{"arch": "jasper", "model": "sound classifier", "dataset": "acted Russian speech (Dusha)", "train_examples": 26041, "gain_aug_db": 6, "noise_aug": 0.01, "time_shift_ms": 100, "input": "waveform_16khz", "targets": ["emotion"], "num_classes": 4, "norm": "batchnorm", "hidden_act": "relu6", "channel_attention": "se", "depths": [2, 2, 7, 2], "kernel_size": 11, "wave_channels": 96, "wave_strides": [5, 2, 2, 2, 2, 2], "widths": [96, 112, 144, 176], "mixing": "cutmix", "label_smoothing": 0.05, "loss": "cross_entropy", "init": "small_normal", "residual_init": "none", "optimizer": "soap", "beta2": 0.99, "learning_rate": 0.0048, "beta1": 0.9, "shampoo_beta": 0.99, "eps": 1e-08, "precondition_frequency": 16, "max_precond_dim": 1536, "merge_dims": true, "one_sided": false, "adamw_lr_other_params": 0.0022, "max_grad_norm": 3.0, "l1_shrink": 0.003, "cautious_weight_decay": true, "max_steps": 4600, "batch_size": 256, "epochs": 45.2, "lr_schedule": "linear", "final_lr_fraction": 0, "warmup_steps": 90, "weight_decay": 0.1, "adamw_weight_decay_other_params": 0.05}
Rows from block 8, named by matrix and row number. Rows with one number belong to one channel. Each number is 50 + 10 x the weight over its row's rms, rounded and kept within 0 to 99. All counts start at 0. After the name is the row's rms in percent of the matrix's.
# convs0: first width-11 conv (model.blocks.8.convs.0.weight, 144x144x11), inputs 52-55, a 11 kernel for each
# convs1: second width-11 conv (model.blocks.8.convs.1.weight, 144x144x11, transposed), outputs 52-55, a 11 kernel for each
convs0.9 105:52 35 53 50 73 49 57 53 44 37 45 71 57 67 32 68 34 25 57 40 58 41 51 41 63 65 53 40 42 57 58 46 50 34 65 44 72 48 60 42 52 53 62 49
convs0.10 110:58 40 59 69 53 53 43 70 65 29 48 45 55 75 58 59 18 56 48 51 40 31 45 29 54 75 46 67 50 48 51 39 61 56 56 55 50 64 49 51 54 47 46 53
convs0.11 103:65 37 54 56 68 60 55 51 47 56 48 54 53 65 69 53 34 49 55 48 34 58 48 66 72 65 40 51 52 47 46 48 57 48 25 66 37 62 38 69 65 40 56 41
convs0.12 092:63 51 50 28 42 47 29 36 54 60 47 51 57 65 40 52 45 54 52 28 65 47 61 48 47 47 45 31 35 46 32 41 36 57 58 76 70 56 56 55 58 54 52 48
convs0.13 097:55 56 47 60 53 50 53 44 55 48 52 33 46 47 52 64 31 44 31 39 39 54 64 49 56 35 49 57 52 54 52 55 53 48 46 52 46 61 53 40 49 56 48 42
convs0.14 077:41 44 51 52 62 38 52 51 51 62 56 37 63 54 57 43 44 58 44 38 21 47 53 63 51 43 50 49 39 39 58 60 56 61 37 58 62 54 47 67 42 32 62 45
convs0.15 108:48 47 59 47 40 55 22 61 34 39 59 60 69 37 53 44 42 38 59 23 82 49 48 41 50 49 49 39 50 61 49 24 47 39 57 41 57 43 54 48 54 62 41 62
convs0.16 106:42 48 55 59 50 48 44 35 51 42 54 51 48 48 56 52 46 58 54 53 50 43 31 47 65 54 35 62 61 38 47 54 71 61 60 45 43 66 53 57 68 53 40 53
convs0.17 099:36 61 46 62 47 60 34 57 63 52 61 41 65 52 39 46 55 45 52 39 58 51 40 45 36 50 29 65 38 59 49 51 54 52 49 50 47 84 33 37 52 50 40 65
convs0.18 083:55 47 49 37 53 49 59 62 58 56 69 46 64 54 63 60 52 47 57 30 44 55 45 58 50 57 43 65 64 57 43 42 68 56 38 41 27 48 53 63 30 49 54 40
convs0.19 097:84 56 50 49 29 50 66 44 59 51 56 41 65 40 64 30 69 29 48 58 45 36 35 51 57 42 46 63 62 45 51 43 45 42 43 45 46 66 56 53 48 77 51 43
convs0.20 108:50 58 44 46 24 41 52 77 37 53 47 51 51 35 58 45 55 68 66 47 71 48 49 51 44 46 49 29 48 47 24 53 50 49 47 71 44 43 54 41 46 47 47 79
convs0.21 102:47 50 55 42 22 29 51 46 42 44 48 48 53 42 47 36 48 50 56 57 46 40 43 51 45 60 51 62 46 39 43 63 52 55 49 51 52 50 40 50 55 47 55 46
convs0.22 102:55 47 54 73 35 47 42 49 41 58 50 63 42 49 51 60 40 63 56 55 42 54 53 53 44 45 52 56 55 57 53 51 40 57 58 44 60 50 56 69 50 48 52 47
convs0.23 089:48 51 47 51 48 46 55 66 46 54 55 49 54 52 51 46 44 59 46 57 72 34 50 46 30 39 47 38 58 66 39 31 59 45 46 55 41 58 54 42 43 43 60 27
convs0.24 105:58 61 49 71 71 54 54 48 53 36 67 32 59 71 42 49 48 58 39 53 29 37 70 44 37 35 41 64 42 54 38 63 33 45 42 47 45 49 53 59 59 41 46 43
convs0.25 100:50 28 50 37 46 40 67 43 46 40 52 40 46 46 55 56 51 63 41 65 49 56 49 31 75 49 32 50 65 44 55 59 47 69 51 63 47 63 42 49 49 71 44 48
convs0.26 094:58 53 56 56 63 51 56 54 52 46 46 41 57 49 34 37 29 22 50 44 51 42 49 53 39 46 52 52 59 71 59 60 69 49 45 47 48 47 49 58 47 38 56 52
convs0.27 089:37 58 47 55 42 41 38 35 57 55 55 40 43 50 41 61 48 53 52 67 66 57 52 63 57 59 76 60 36 67 46 64 29 61 47 62 48 53 48 51 58 52 52 47
convs0.28 106:49 37 51 51 65 59 45 46 57 77 24 46 59 36 62 49 74 43 52 41 35 56 50 47 67 41 48 38 54 62 69 71 45 51 59 41 37 53 63 37 42 51 30 59
convs0.29 094:58 51 25 50 50 74 74 59 46 52 68 41 63 31 54 49 56 25 62 28 53 48 44 50 50 71 38 32 60 46 42 34 50 51 47 50 28 41 32 27 43 45 44 45
convs0.30 089:59 36 51 64 45 47 37 44 48 59 44 55 51 69 51 50 48 46 55 57 47 43 62 44 45 55 31 50 57 53 41 47 61 59 64 48 72 44 52 58 46 49 51 24
convs0.31 102:63 54 49 38 67 47 54 31 66 47 50 54 49 62 37 59 65 20 54 35 56 53 38 68 58 46 43 56 55 50 47 38 48 60 62 57 51 57 60 60 72 59 99 44
convs0.32 097:47 32 33 52 55 51 63 57 38 69 45 59 43 51 51 46 46 51 42 41 33 51 52 58 60 42 50 39 49 48 59 43 65 32 70 49 64 41 65 48 61 70 53 34
convs0.33 128:67 60 53 46 51 85 49 56 32 49 40 50 71 34 46 51 65 52 48 49 47 60 41 52 37 59 64 51 29 75 51 56 60 44 40 55 36 45 62 52 35 54 60 50
convs0.34 111:48 36 63 54 55 59 50 29 61 42 67 49 43 48 49 65 38 77 55 56 44 52 57 49 49 52 40 53 51 37 60 58 47 44 55 45 53 67 48 37 54 48 48 45
convs0.35 117:63 49 57 50 50 26 44 62 52 46 25 52 54 64 22 44 67 52 72 55 39 31 50 69 51 56 53 53 45 68 66 41 45 43 62 51 35 48 49 51 58 56 63 42
convs0.36 082:63 58 58 62 46 52 76 54 43 53 56 57 49 56 51 55 59 50 66 51 43 46 52 49 56 61 38 56 54 55 60 41 47 51 56 50 56 56 71 48 63 35 60 67
convs0.37 087:52 54 68 70 63 56 29 39 55 30 60 57 47 52 42 58 39 53 47 56 53 43 51 50 44 32 43 54 49 42 57 47 49 56 52 47 47 39 43 48 59 70 47 42
convs0.38 113:58 60 40 65 38 25 52 63 60 51 55 53 61 34 81 45 48 45 37 42 37 46 56 39 35 65 72 53 48 45 53 47 52 49 57 78 45 48 56 42 46 44 39 62
convs0.39 090:47 45 46 50 29 62 48 45 58 51 63 51 49 50 24 55 39 60 78 53 48 49 36 59 51 53 49 49 53 48 66 44 32 60 62 47 44 50 60 35 57 47 61 36
convs0.40 092:47 62 45 56 51 53 47 38 56 56 40 57 55 20 62 57 46 33 49 45 52 54 46 42 56 45 68 48 55 48 58 61 56 50 69 77 40 51 55 39 47 57 34 67
convs0.41 105:54 55 48 68 49 34 51 36 43 56 55 34 60 40 75 41 46 55 38 61 38 54 46 43 45 58 44 48 43 46 55 49 64 56 55 79 50 60 65 46 55 64 49 59
convs0.42 098:56 40 35 48 47 47 55 46 49 43 76 55 40 56 52 41 44 56 32 43 61 41 42 71 48 46 49 48 29 47 53 58 48 41 44 37 58 47 66 39 59 41 57 54
convs0.43 105:44 73 45 39 62 51 52 37 41 38 46 53 65 64 51 55 38 55 66 13 40 53 49 68 32 55 42 49 63 43 49 59 55 55 41 67 51 52 63 44 40 52 45 35
convs0.44 110:62 60 56 77 43 47 57 42 47 40 49 34 45 60 35 25 54 59 34 45 59 54 48 44 39 49 51 76 48 45 51 44 70 61 44 57 35 43 59 62 51 53 41 50
convs0.45 095:58 56 51 50 47 60 55 48 58 35 55 55 51 48 41 75 47 57 19 50 56 49 54 38 49 50 44 42 55 68 65 54 55 37 50 53 48 31 47 43 49 39 40 59
convs0.46 094:56 54 52 71 45 36 44 50 47 42 46 46 20 50 69 41 35 39 51 46 41 47 66 45 42 54 21 38 44 40 29 44 48 48 49 53 43 47 39 35 51 68 59 59
convs0.47 095:52 38 79 58 33 62 45 50 65 36 61 56 42 55 65 45 39 49 71 54 44 49 56 30 63 71 48 50 48 47 30 47 49 52 58 62 44 54 74 64 61 38 57 46
convs0.48 097:49 43 58 57 45 35 36 26 57 52 59 43 54 54 46 59 44 56 43 48 41 40 50 46 47 36 64 40 50 47 66 57 56 63 38 54 51 56 47 73 60 55 40 47
convs0.49 094:56 52 54 64 41 28 34 29 34 67 34 27 53 49 44 56 45 57 67 45 61 58 56 42 46 54 69 48 73 73 36 50 69 43 44 62 53 48 42 42 38 49 43 50
convs0.50 117:50 57 33 38 54 52 72 46 60 62 42 42 78 61 43 29 57 61 41 43 46 42 52 58 55 41 55 42 51 48 42 34 70 53 42 40 67 36 57 50 52 25 51 58
convs0.51 098:33 36 67 47 54 78 46 71 56 55 41 49 67 67 59 47 28 65 42 68 45 41 36 51 48 74 34 49 27 62 62 32 41 43 35 63 47 58 49 49 39 53 59 57
convs0.52 082:25 15 31 47 42 50 75 53 50 42 32 55 48 49 39 62 43 43 24 28 53 32 33 57 40 23 46 52 47 55 34 53 58 74 61 42 54 37 50 47 54 53 48 38
convs0.53 087:44 58 70 55 53 51 55 43 70 70 59 34 42 63 28 36 28 58 29 59 46 52 68 40 42 50 50 56 38 53 75 36 67 48 45 35 56 50 46 48 51 52 35 34
convs0.54 081:31 55 33 43 49 54 49 56 50 51 48 47 46 68 43 56 45 42 39 34 56 57 54 62 56 48 67 43 54 44 51 56 63 35 58 44 53 39 30 30 56 52 49 61
convs0.55 091:53 50 30 54 49 36 50 43 44 67 51 41 53 53 57 55 69 46 59 51 50 49 49 67 50 45 35 50 55 56 43 46 48 62 56 51 51 40 47 54 44 58 43 48
convs0.56 107:50 65 61 49 38 32 50 27 51 39 49 40 38 43 47 31 36 53 43 53 56 53 50 52 61 51 65 50 52 40 49 63 53 37 45 47 48 45 45 61 48 45 54 62
convs0.57 102:59 50 50 47 48 63 38 57 56 32 57 76 50 54 45 71 44 30 46 51 62 51 49 57 47 33 49 11 54 56 56 71 41 52 47 75 29 41 59 40 55 53 44 57
convs0.58 086:52 47 48 64 58 52 35 47 40 34 25 36 44 33 63 35 43 36 64 52 34 49 61 41 28 55 37 35 44 53 62 56 44 66 57 80 50 53 62 50 67 53 51 61
convs0.59 094:51 54 38 48 41 61 33 35 48 20 57 43 46 51 54 55 51 46 57 60 50 50 41 43 50 60 45 69 48 51 47 49 45 24 43 33 38 49 37 33 40 48 39 29
convs0.60 102:44 49 55 75 53 53 74 50 51 46 40 53 38 44 63 51 52 60 45 39 45 57 49 69 37 63 51 53 37 43 45 36 41 78 40 47 57 56 36 56 63 55 55 54
convs0.61 106:50 60 51 45 40 40 50 44 15 67 32 55 46 32 41 42 52 64 29 57 51 74 28 55 56 56 44 71 59 56 31 46 57 53 61 37 71 39 67 65 52 39 29 36
convs0.62 098:58 64 39 53 52 39 55 50 44 49 44 52 58 53 46 57 47 51 63 52 48 58 47 39 61 33 71 54 36 58 54 69 50 37 62 60 50 49 34 47 36 49 47 62
convs0.63 089:57 47 46 40 61 48 50 63 54 66 59 50 40 37 51 39 41 63 35 63 61 22 68 49 55 64 35 45 39 36 47 44 61 52 30 41 31 30 51 50 45 56 60 65
convs0.64 108:50 50 50 45 47 55 66 44 77 47 35 50 47 42 65 54 35 22 64 54 50 38 49 57 33 50 38 46 40 52 43 41 57 61 45 27 51 58 44 49 40 62 41 44
convs0.65 087:56 54 56 50 58 53 46 42 52 64 28 64 47 52 69 52 55 67 51 48 51 57 48 49 68 42 55 52 56 58 49 49 21 32 59 67 57 59 55 56 54 51 63 58
convs0.66 110:23 50 42 50 47 49 68 59 26 81 62 44 43 47 54 58 54 34 40 48 73 43 53 58 46 46 57 61 54 43 67 43 51 67 21 39 29 46 48 66 47 40 42 41
convs0.67 089:52 51 54 57 46 61 59 52 59 58 53 49 49 39 50 43 61 40 57 56 63 45 42 44 49 47 64 49 52 70 41 50 64 48 51 49 47 56 53 58 30 51 50 51
convs0.68 098:47 50 36 48 25 55 53 61 43 53 54 44 33 51 48 56 46 40 58 51 47 41 65 56 67 53 63 52 41 37 45 50 53 46 45 43 45 46 48 49 47 57 53 40
convs0.69 101:47 58 61 38 60 55 49 66 47 47 48 50 41 53 46 32 64 47 39 42 52 57 42 48 69 68 49 35 64 31 46 50 43 30 45 50 38 49 58 38 24 62 55 45
convs0.70 106:68 60 60 37 53 54 78 42 50 38 65 38 51 50 32 51 58 57 60 51 28 50 42 70 64 46 58 44 61 37 30 64 59 65 56 44 52 46 44 46 47 49 50 40
convs0.71 092:53 50 38 48 52 49 65 65 53 48 47 23 52 55 42 44 48 52 54 41 34 50 66 65 41 49 54 77 53 48 33 39 37 52 49 45 45 41 57 54 49 42 41 33
convs0.72 088:50 43 45 49 61 58 50 58 53 49 49 62 46 47 51 70 63 40 53 37 38 50 47 41 62 55 43 37 44 55 37 53 62 51 43 51 50 52 27 35 43 54 57 52
convs0.73 106:40 60 57 44 70 61 56 52 47 49 49 73 57 70 38 36 46 75 43 42 41 21 51 60 41 48 44 47 59 55 42 54 40 49 48 43 47 30 72 59 55 51 46 58
convs0.74 104:51 60 45 48 45 61 54 30 52 41 44 47 39 42 34 60 56 55 68 46 62 40 47 51 58 46 48 55 53 65 68 30 56 43 40 48 57 54 72 66 58 55 55 42
convs0.75 112:54 64 68 56 57 52 33 60 46 43 58 50 61 51 40 52 53 61 48 53 32 37 46 51 34 36 37 53 49 50 56 46 63 33 53 54 58 53 44 50 53 54 50 62
convs0.76 080:39 72 55 41 49 54 57 51 56 67 62 65 68 49 37 55 61 46 76 60 56 51 62 60 55 50 47 57 23 64 60 55 56 45 59 48 51 48 48 57 39 37 44 52
convs0.77 101:41 41 60 45 55 44 40 55 44 52 51 47 41 47 52 30 45 37 56 44 66 49 58 56 53 51 52 41 59 60 52 50 31 48 46 49 49 51 46 46 62 53 56 40
convs0.78 080:52 30 29 41 40 53 57 57 49 72 40 49 43 56 46 53 50 47 49 49 54 39 55 72 59 45 50 39 56 51 62 50 45 45 43 30 33 48 53 55 54 53 46 69
convs0.79 087:59 53 51 49 53 36 56 56 70 48 32 48 47 56 51 48 54 49 54 65 28 54 39 38 42 35 51 43 32 65 28 67 41 63 51 59 43 50 59 58 54 41 56 35
convs1.9 109:55 47 55 52 40 63 38 49 50 47 69 58 52 36 63 59 50 67 67 65 74 44 38 53 42 30 74 33 39 27 55 70 46 57 51 41 50 46 45 52 35 60 41 44
convs1.10 114:47 39 57 41 74 54 41 58 37 54 49 48 59 42 44 38 89 54 40 50 54 57 40 55 47 33 56 50 77 41 47 39 57 50 44 45 43 42 55 51 51 63 52 40
convs1.11 095:62 55 52 48 53 48 48 38 12 57 48 36 58 45 79 38 55 53 58 48 59 74 52 42 70 37 49 60 57 53 41 39 48 43 43 54 37 62 54 66 58 48 57 53
convs1.12 087:64 66 55 45 50 60 47 51 41 39 57 46 22 51 65 60 57 50 44 32 49 57 48 61 43 74 48 50 59 61 52 41 48 64 56 51 45 52 41 42 28 39 39 39
convs1.13 088:48 49 50 54 64 60 49 50 59 71 76 49 49 59 45 50 37 36 51 58 51 64 56 50 58 47 25 59 64 53 70 54 44 67 50 60 55 38 28 32 39 47 51 50
convs1.14 089:60 56 47 46 55 50 41 44 38 41 45 42 50 49 41 47 49 53 45 37 22 36 50 35 51 58 61 55 41 57 41 52 42 44 31 48 62 52 51 49 39 41 43 60
convs1.15 115:45 64 34 37 46 60 48 31 56 40 55 58 36 81 52 47 86 52 65 54 47 57 31 86 49 50 30 59 58 43 45 57 46 49 55 36 49 46 36 57 55 38 57 52
convs1.16 113:43 34 48 63 41 61 45 45 59 25 42 53 53 39 55 54 47 45 49 57 68 46 59 31 30 51 61 37 37 61 30 49 50 68 69 50 40 30 52 29 61 61 44 49
convs1.17 101:54 55 24 72 43 47 45 37 51 60 58 43 43 33 51 48 55 41 43 49 42 49 56 51 36 45 60 43 67 47 51 40 61 41 59 64 40 55 55 58 62 51 51 42
convs1.18 092:51 40 34 48 47 46 67 43 54 50 39 36 27 54 65 59 66 54 53 39 39 37 42 53 55 43 48 32 48 55 46 65 61 48 44 51 50 57 37 52 52 47 48 54
convs1.19 094:46 65 53 49 48 51 66 56 67 51 43 61 47 54 37 53 50 67 55 56 47 58 55 45 45 74 56 50 37 65 53 53 56 46 48 47 53 45 44 38 50 60 57 55
convs1.20 111:52 24 64 41 55 73 44 70 52 46 46 44 50 58 49 55 54 55 61 50 56 49 63 53 53 60 57 46 44 38 52 61 39 47 44 61 51 50 47 55 67 41 57 46
convs1.21 110:57 53 45 61 46 58 50 58 37 42 55 38 61 68 56 52 62 65 69 58 46 47 42 56 60 49 41 50 47 67 46 38 44 47 50 62 55 47 40 46 51 48 48 42
convs1.22 096:64 45 58 42 31 44 61 32 43 54 26 48 70 42 51 29 67 54 53 67 63 38 52 60 55 47 40 58 51 55 57 35 32 52 54 55 51 39 50 49 47 52 58 57
convs1.23 089:62 63 45 38 31 46 45 38 47 61 44 45 30 50 44 52 57 41 42 41 43 57 61 42 42 50 43 64 71 52 71 54 40 61 57 51 50 44 39 50 67 45 36 38
convs1.24 115:48 54 55 47 38 37 65 53 43 44 55 49 71 30 63 64 44 51 66 52 25 44 69 73 47 46 74 36 64 38 76 79 58 52 42 37 44 36 53 58 53 74 55 44
convs1.25 103:50 51 49 53 48 40 47 61 59 65 33 45 53 62 45 44 56 41 48 47 57 51 57 33 59 52 38 44 54 45 52 50 47 80 63 32 47 47 46 45 50 28 59 32
convs1.26 094:61 59 43 60 62 58 33 66 63 52 51 55 50 67 63 68 67 62 81 56 55 86 49 22 30 35 48 26 60 78 47 59 28 61 52 60 45 42 55 41 42 40 49 48
convs1.27 093:50 54 43 66 64 51 44 52 52 40 59 39 51 64 70 54 48 54 59 35 51 48 52 46 61 46 47 31 21 61 46 52 47 61 38 48 39 46 75 46 56 48 63 50
convs1.28 121:60 68 53 43 50 69 48 57 42 65 55 48 32 44 46 26 56 69 28 51 53 54 51 49 17 48 57 80 55 57 48 58 42 47 71 50 49 61 39 56 58 47 64 39
convs1.29 093:60 32 38 60 38 45 45 54 69 46 54 58 40 66 46 52 48 41 48 61 48 48 59 57 54 30 46 47 50 58 24 25 53 53 48 45 71 56 63 62 31 27 42 46
convs1.30 086:69 64 67 55 46 54 57 43 59 59 50 47 45 43 62 41 52 23 42 43 55 32 47 49 50 39 40 44 55 45 46 49 56 51 49 53 53 49 73 43 41 48 24 36
convs1.31 101:41 72 37 49 35 44 36 53 46 60 43 52 54 57 50 66 61 39 55 57 39 56 51 65 40 46 30 50 52 73 42 50 57 50 31 33 58 31 51 63 61 50 46 57
convs1.32 097:45 46 48 47 47 51 46 76 47 36 50 55 37 47 54 53 49 51 32 39 28 55 58 32 57 45 57 50 49 41 71 41 38 43 51 33 39 56 47 54 44 45 41 68
convs1.33 114:52 71 69 45 46 50 51 40 64 38 51 50 53 59 48 61 39 51 57 64 42 65 45 46 55 25 77 47 48 41 35 58 51 59 38 38 54 42 32 61 53 55 49 64
convs1.34 110:55 43 33 50 65 42 47 30 50 47 51 56 65 60 54 34 71 47 31 62 37 45 49 45 51 46 48 31 48 54 59 65 31 54 55 55 49 52 30 48 47 43 43 36
convs1.35 112:48 45 47 45 47 54 37 59 32 65 45 46 46 53 61 55 30 37 57 32 72 47 66 39 39 46 54 42 52 60 58 61 62 49 52 67 60 53 49 27 50 54 25 55
convs1.36 086:62 44 50 35 54 40 41 46 52 49 56 40 42 49 35 54 60 43 57 49 51 38 48 39 46 64 40 49 62 57 46 51 50 51 54 65 63 69 42 30 45 13 52 48
convs1.37 089:33 46 83 56 78 55 55 30 56 62 47 44 51 42 40 26 54 51 68 59 62 42 62 50 39 28 49 37 41 76 53 50 44 32 42 29 22 43 53 51 50 58 47 65
convs1.38 111:39 31 44 49 44 61 55 42 51 25 29 42 49 65 45 51 70 53 21 48 71 42 54 55 53 49 22 66 32 54 72 48 28 37 48 69 47 50 61 59 42 55 41 43
convs1.39 092:40 35 56 73 50 52 42 46 56 47 45 50 49 30 45 54 44 42 28 68 40 62 54 77 51 55 42 59 48 59 54 43 58 53 20 66 52 44 48 59 49 62 61 50
convs1.40 090:46 67 54 29 76 57 67 44 41 55 55 36 54 63 67 78 69 47 50 64 44 49 49 53 59 59 54 34 55 45 52 63 34 50 31 29 48 38 61 51 60 38 50 36
convs1.41 115:53 43 51 67 43 52 40 51 36 54 42 51 44 50 37 54 62 64 40 59 41 59 22 49 55 42 63 69 43 39 53 45 59 60 56 43 52 53 52 41 48 38 53 57
convs1.42 097:41 36 61 43 39 47 51 31 54 47 27 44 63 52 82 54 64 70 43 66 49 40 51 32 57 45 68 44 45 47 52 41 47 41 41 56 59 65 49 47 32 66 63 59
convs1.43 110:39 63 43 60 30 36 38 56 41 44 51 54 55 62 57 48 61 16 55 46 54 61 38 43 48 47 48 54 44 56 58 34 54 36 53 51 55 42 41 45 48 46 59 48
convs1.44 104:75 52 51 51 59 47 76 11 78 43 59 43 29 81 38 46 49 59 33 40 37 76 61 65 48 47 38 43 26 44 65 58 49 48 61 54 40 46 44 47 48 47 52 51
convs1.45 099:69 42 52 59 53 44 30 42 65 62 33 51 55 41 66 41 51 34 66 46 47 64 38 43 48 50 41 66 44 49 53 52 65 53 41 42 51 40 46 56 52 43 42 67
convs1.46 102:53 66 46 57 55 75 62 40 25 59 40 40 56 57 51 43 42 67 28 43 72 40 54 46 83 61 41 60 69 36 65 58 34 56 38 40 51 60 65 61 48 53 47 52
convs1.47 100:49 44 55 53 56 46 57 38 33 55 43 46 36 47 45 48 62 65 16 51 45 55 42 31 64 49 61 42 73 28 26 50 56 42 76 59 35 49 49 42 52 54 57 42
convs1.48 096:50 47 69 51 52 57 49 39 54 53 46 49 74 55 66 50 40 43 64 70 45 61 59 45 62 55 56 50 33 45 45 45 46 61 76 55 44 30 49 48 55 46 57 51
convs1.49 087:60 36 52 60 90 57 46 42 34 51 56 46 52 43 60 27 61 52 51 54 69 49 39 39 64 26 43 49 66 52 40 74 49 69 63 56 60 55 57 53 53 54 52 52
convs1.50 122:52 46 52 57 47 72 46 61 51 35 46 66 54 58 67 51 47 67 47 48 51 56 43 32 68 64 41 71 38 53 38 47 53 39 37 69 50 60 31 62 57 51 54 53
convs1.51 107:49 48 61 29 62 19 63 59 37 53 70 59 44 25 38 42 55 58 50 33 46 51 55 46 52 35 48 65 48 56 53 51 47 41 52 45 42 43 52 44 19 62 66 52
convs1.52 080:41 42 40 29 55 62 43 39 49 46 39 36 38 51 32 54 40 31 47 55 57 64 73 51 50 40 42 56 51 52 60 48 46 51 36 43 38 37 37 64 51 56 47 59
convs1.53 087:35 67 59 56 46 52 52 41 55 35 44 54 50 41 57 38 61 38 50 51 47 56 48 37 42 41 51 30 44 58 71 82 53 63 67 57 53 60 47 55 46 64 58 61
convs1.54 083:41 46 45 26 51 49 60 64 68 62 52 56 37 51 47 50 63 44 52 49 40 52 40 42 47 54 54 40 35 44 49 48 37 52 51 49 50 34 44 50 46 46 51 55
convs1.55 093:48 46 26 53 88 58 53 26 41 30 43 53 51 64 51 57 69 53 43 42 76 46 59 41 50 51 53 23 40 65 57 51 39 50 57 50 40 39 41 50 47 65 49 44
convs1.56 099:41 53 57 59 53 41 49 50 49 39 44 59 55 41 46 37 50 50 45 43 45 64 61 73 44 57 43 51 28 36 45 50 52 38 48 69 41 46 55 61 48 57 25 54
convs1.57 110:48 39 46 57 82 36 46 39 68 41 34 48 24 54 51 50 59 29 63 51 59 51 56 36 34 48 30 55 45 58 56 29 61 75 36 44 45 65 43 44 61 56 52 28
convs1.58 080:41 40 42 51 46 38 40 32 50 55 58 53 56 46 33 21 58 29 35 49 42 81 50 49 29 55 48 52 53 38 46 59 49 49 61 41 38 39 43 56 61 37 57 37
convs1.59 095:42 49 49 49 47 49 64 67 50 56 54 34 43 37 53 55 49 51 37 52 51 33 65 34 75 48 66 33 39 58 52 86 64 30 38 68 58 50 48 58 32 50 50 55
convs1.60 104:44 48 61 57 53 37 46 28 50 55 42 50 42 59 41 43 50 42 39 73 36 46 55 53 46 62 49 42 69 38 63 42 44 63 56 46 35 30 46 43 69 50 60 30
convs1.61 105:53 38 49 63 61 49 45 55 59 32 46 57 48 54 67 49 45 53 43 43 47 48 61 52 48 27 56 37 75 45 54 35 60 47 67 44 43 39 60 48 42 62 39 37
convs1.62 116:39 62 46 45 57 27 32 56 57 42 42 50 52 67 39 52 54 39 60 49 45 57 58 48 38 55 63 60 23 51 65 51 47 45 47 47 52 65 44 48 42 51 44 58
convs1.63 083:51 49 21 55 51 40 49 37 49 58 49 40 52 47 62 55 67 59 51 53 43 55 47 43 44 45 76 50 55 39 51 39 50 37 64 52 44 51 49 74 49 57 49 46
convs1.64 106:46 77 32 36 32 41 57 67 49 63 38 50 65 53 36 66 49 48 50 55 47 48 55 57 38 44 45 50 43 48 65 31 57 56 53 51 56 53 27 53 58 47 52 49
convs1.65 091:59 43 50 25 48 49 56 59 48 52 38 39 55 46 48 44 41 38 51 47 80 23 62 43 69 39 48 26 57 53 66 38 42 56 48 49 51 48 32 51 47 61 53 57
convs1.66 109:54 29 63 43 34 61 72 50 58 48 54 49 39 47 55 67 32 50 42 57 66 56 56 50 42 57 36 53 24 47 59 62 43 56 49 68 40 48 55 45 65 58 72 41
convs1.67 085:56 56 52 43 54 63 66 56 53 42 54 21 20 63 44 46 28 44 49 42 53 50 49 41 47 54 42 46 53 61 59 61 50 51 37 38 54 29 40 38 27 42 57 64
convs1.68 109:45 50 77 40 42 43 70 41 53 35 46 36 49 47 44 53 46 27 61 45 64 46 62 60 49 69 66 56 57 54 62 50 45 37 63 42 69 47 43 53 53 45 51 38
convs1.69 109:62 57 41 52 51 45 39 43 46 74 44 47 56 61 50 48 43 55 71 57 72 54 50 49 62 29 32 50 60 43 56 62 63 32 47 49 62 42 36 51 49 49 41 48
convs1.70 103:54 58 35 42 33 61 62 68 38 71 52 47 51 45 48 53 28 64 61 26 52 79 57 69 45 52 30 46 38 64 38 48 70 43 59 40 51 48 38 48 38 46 45 56
convs1.71 092:45 57 62 57 59 75 75 63 71 48 45 27 46 56 40 42 47 59 55 30 39 61 60 63 70 47 60 88 55 66 54 28 69 48 55 51 47 30 42 51 47 57 69 51
convs1.72 095:57 59 72 63 57 49 41 45 60 73 40 45 46 73 44 46 49 23 56 55 41 57 52 49 44 59 77 75 55 49 48 47 59 51 48 52 47 51 51 51 51 57 66 75
convs1.73 092:34 31 50 45 45 49 39 45 54 59 55 41 67 32 38 52 51 66 54 50 31 38 58 27 58 54 64 29 46 42 70 37 70 43 64 41 54 49 46 74 55 54 38 50
convs1.74 104:76 42 36 42 57 57 50 52 51 49 46 50 48 63 35 45 41 22 51 41 74 25 39 74 58 44 49 38 68 52 39 60 40 56 62 52 46 50 22 48 68 40 60 54
convs1.75 117:44 50 52 33 71 80 46 34 55 46 41 44 56 46 58 30 41 46 44 56 38 55 47 74 24 62 44 43 63 64 63 36 51 42 56 47 41 48 42 55 50 33 38 69
convs1.76 084:42 41 43 38 41 40 47 61 60 53 38 66 69 47 48 74 31 62 74 37 46 53 41 64 70 39 63 45 43 27 61 52 32 46 49 64 64 48 40 56 52 41 61 52
convs1.77 093:40 44 48 50 54 58 43 49 48 58 48 61 27 45 26 39 40 52 70 39 49 58 56 17 27 86 52 55 70 62 56 56 63 53 48 51 44 80 52 55 47 41 42 43
convs1.78 082:40 45 49 45 34 29 40 60 71 54 50 68 71 53 49 48 42 59 52 55 54 37 70 55 54 30 26 45 38 41 36 32 50 43 55 64 59 48 50 46 51 49 45 52
convs1.79 091:49 38 75 40 36 50 79 47 53 53 51 42 65 42 61 35 71 46 43 57 54 45 61 49 76 47 72 56 45 74 55 37 51 46 48 50 35 40 55 51 62 57 38 51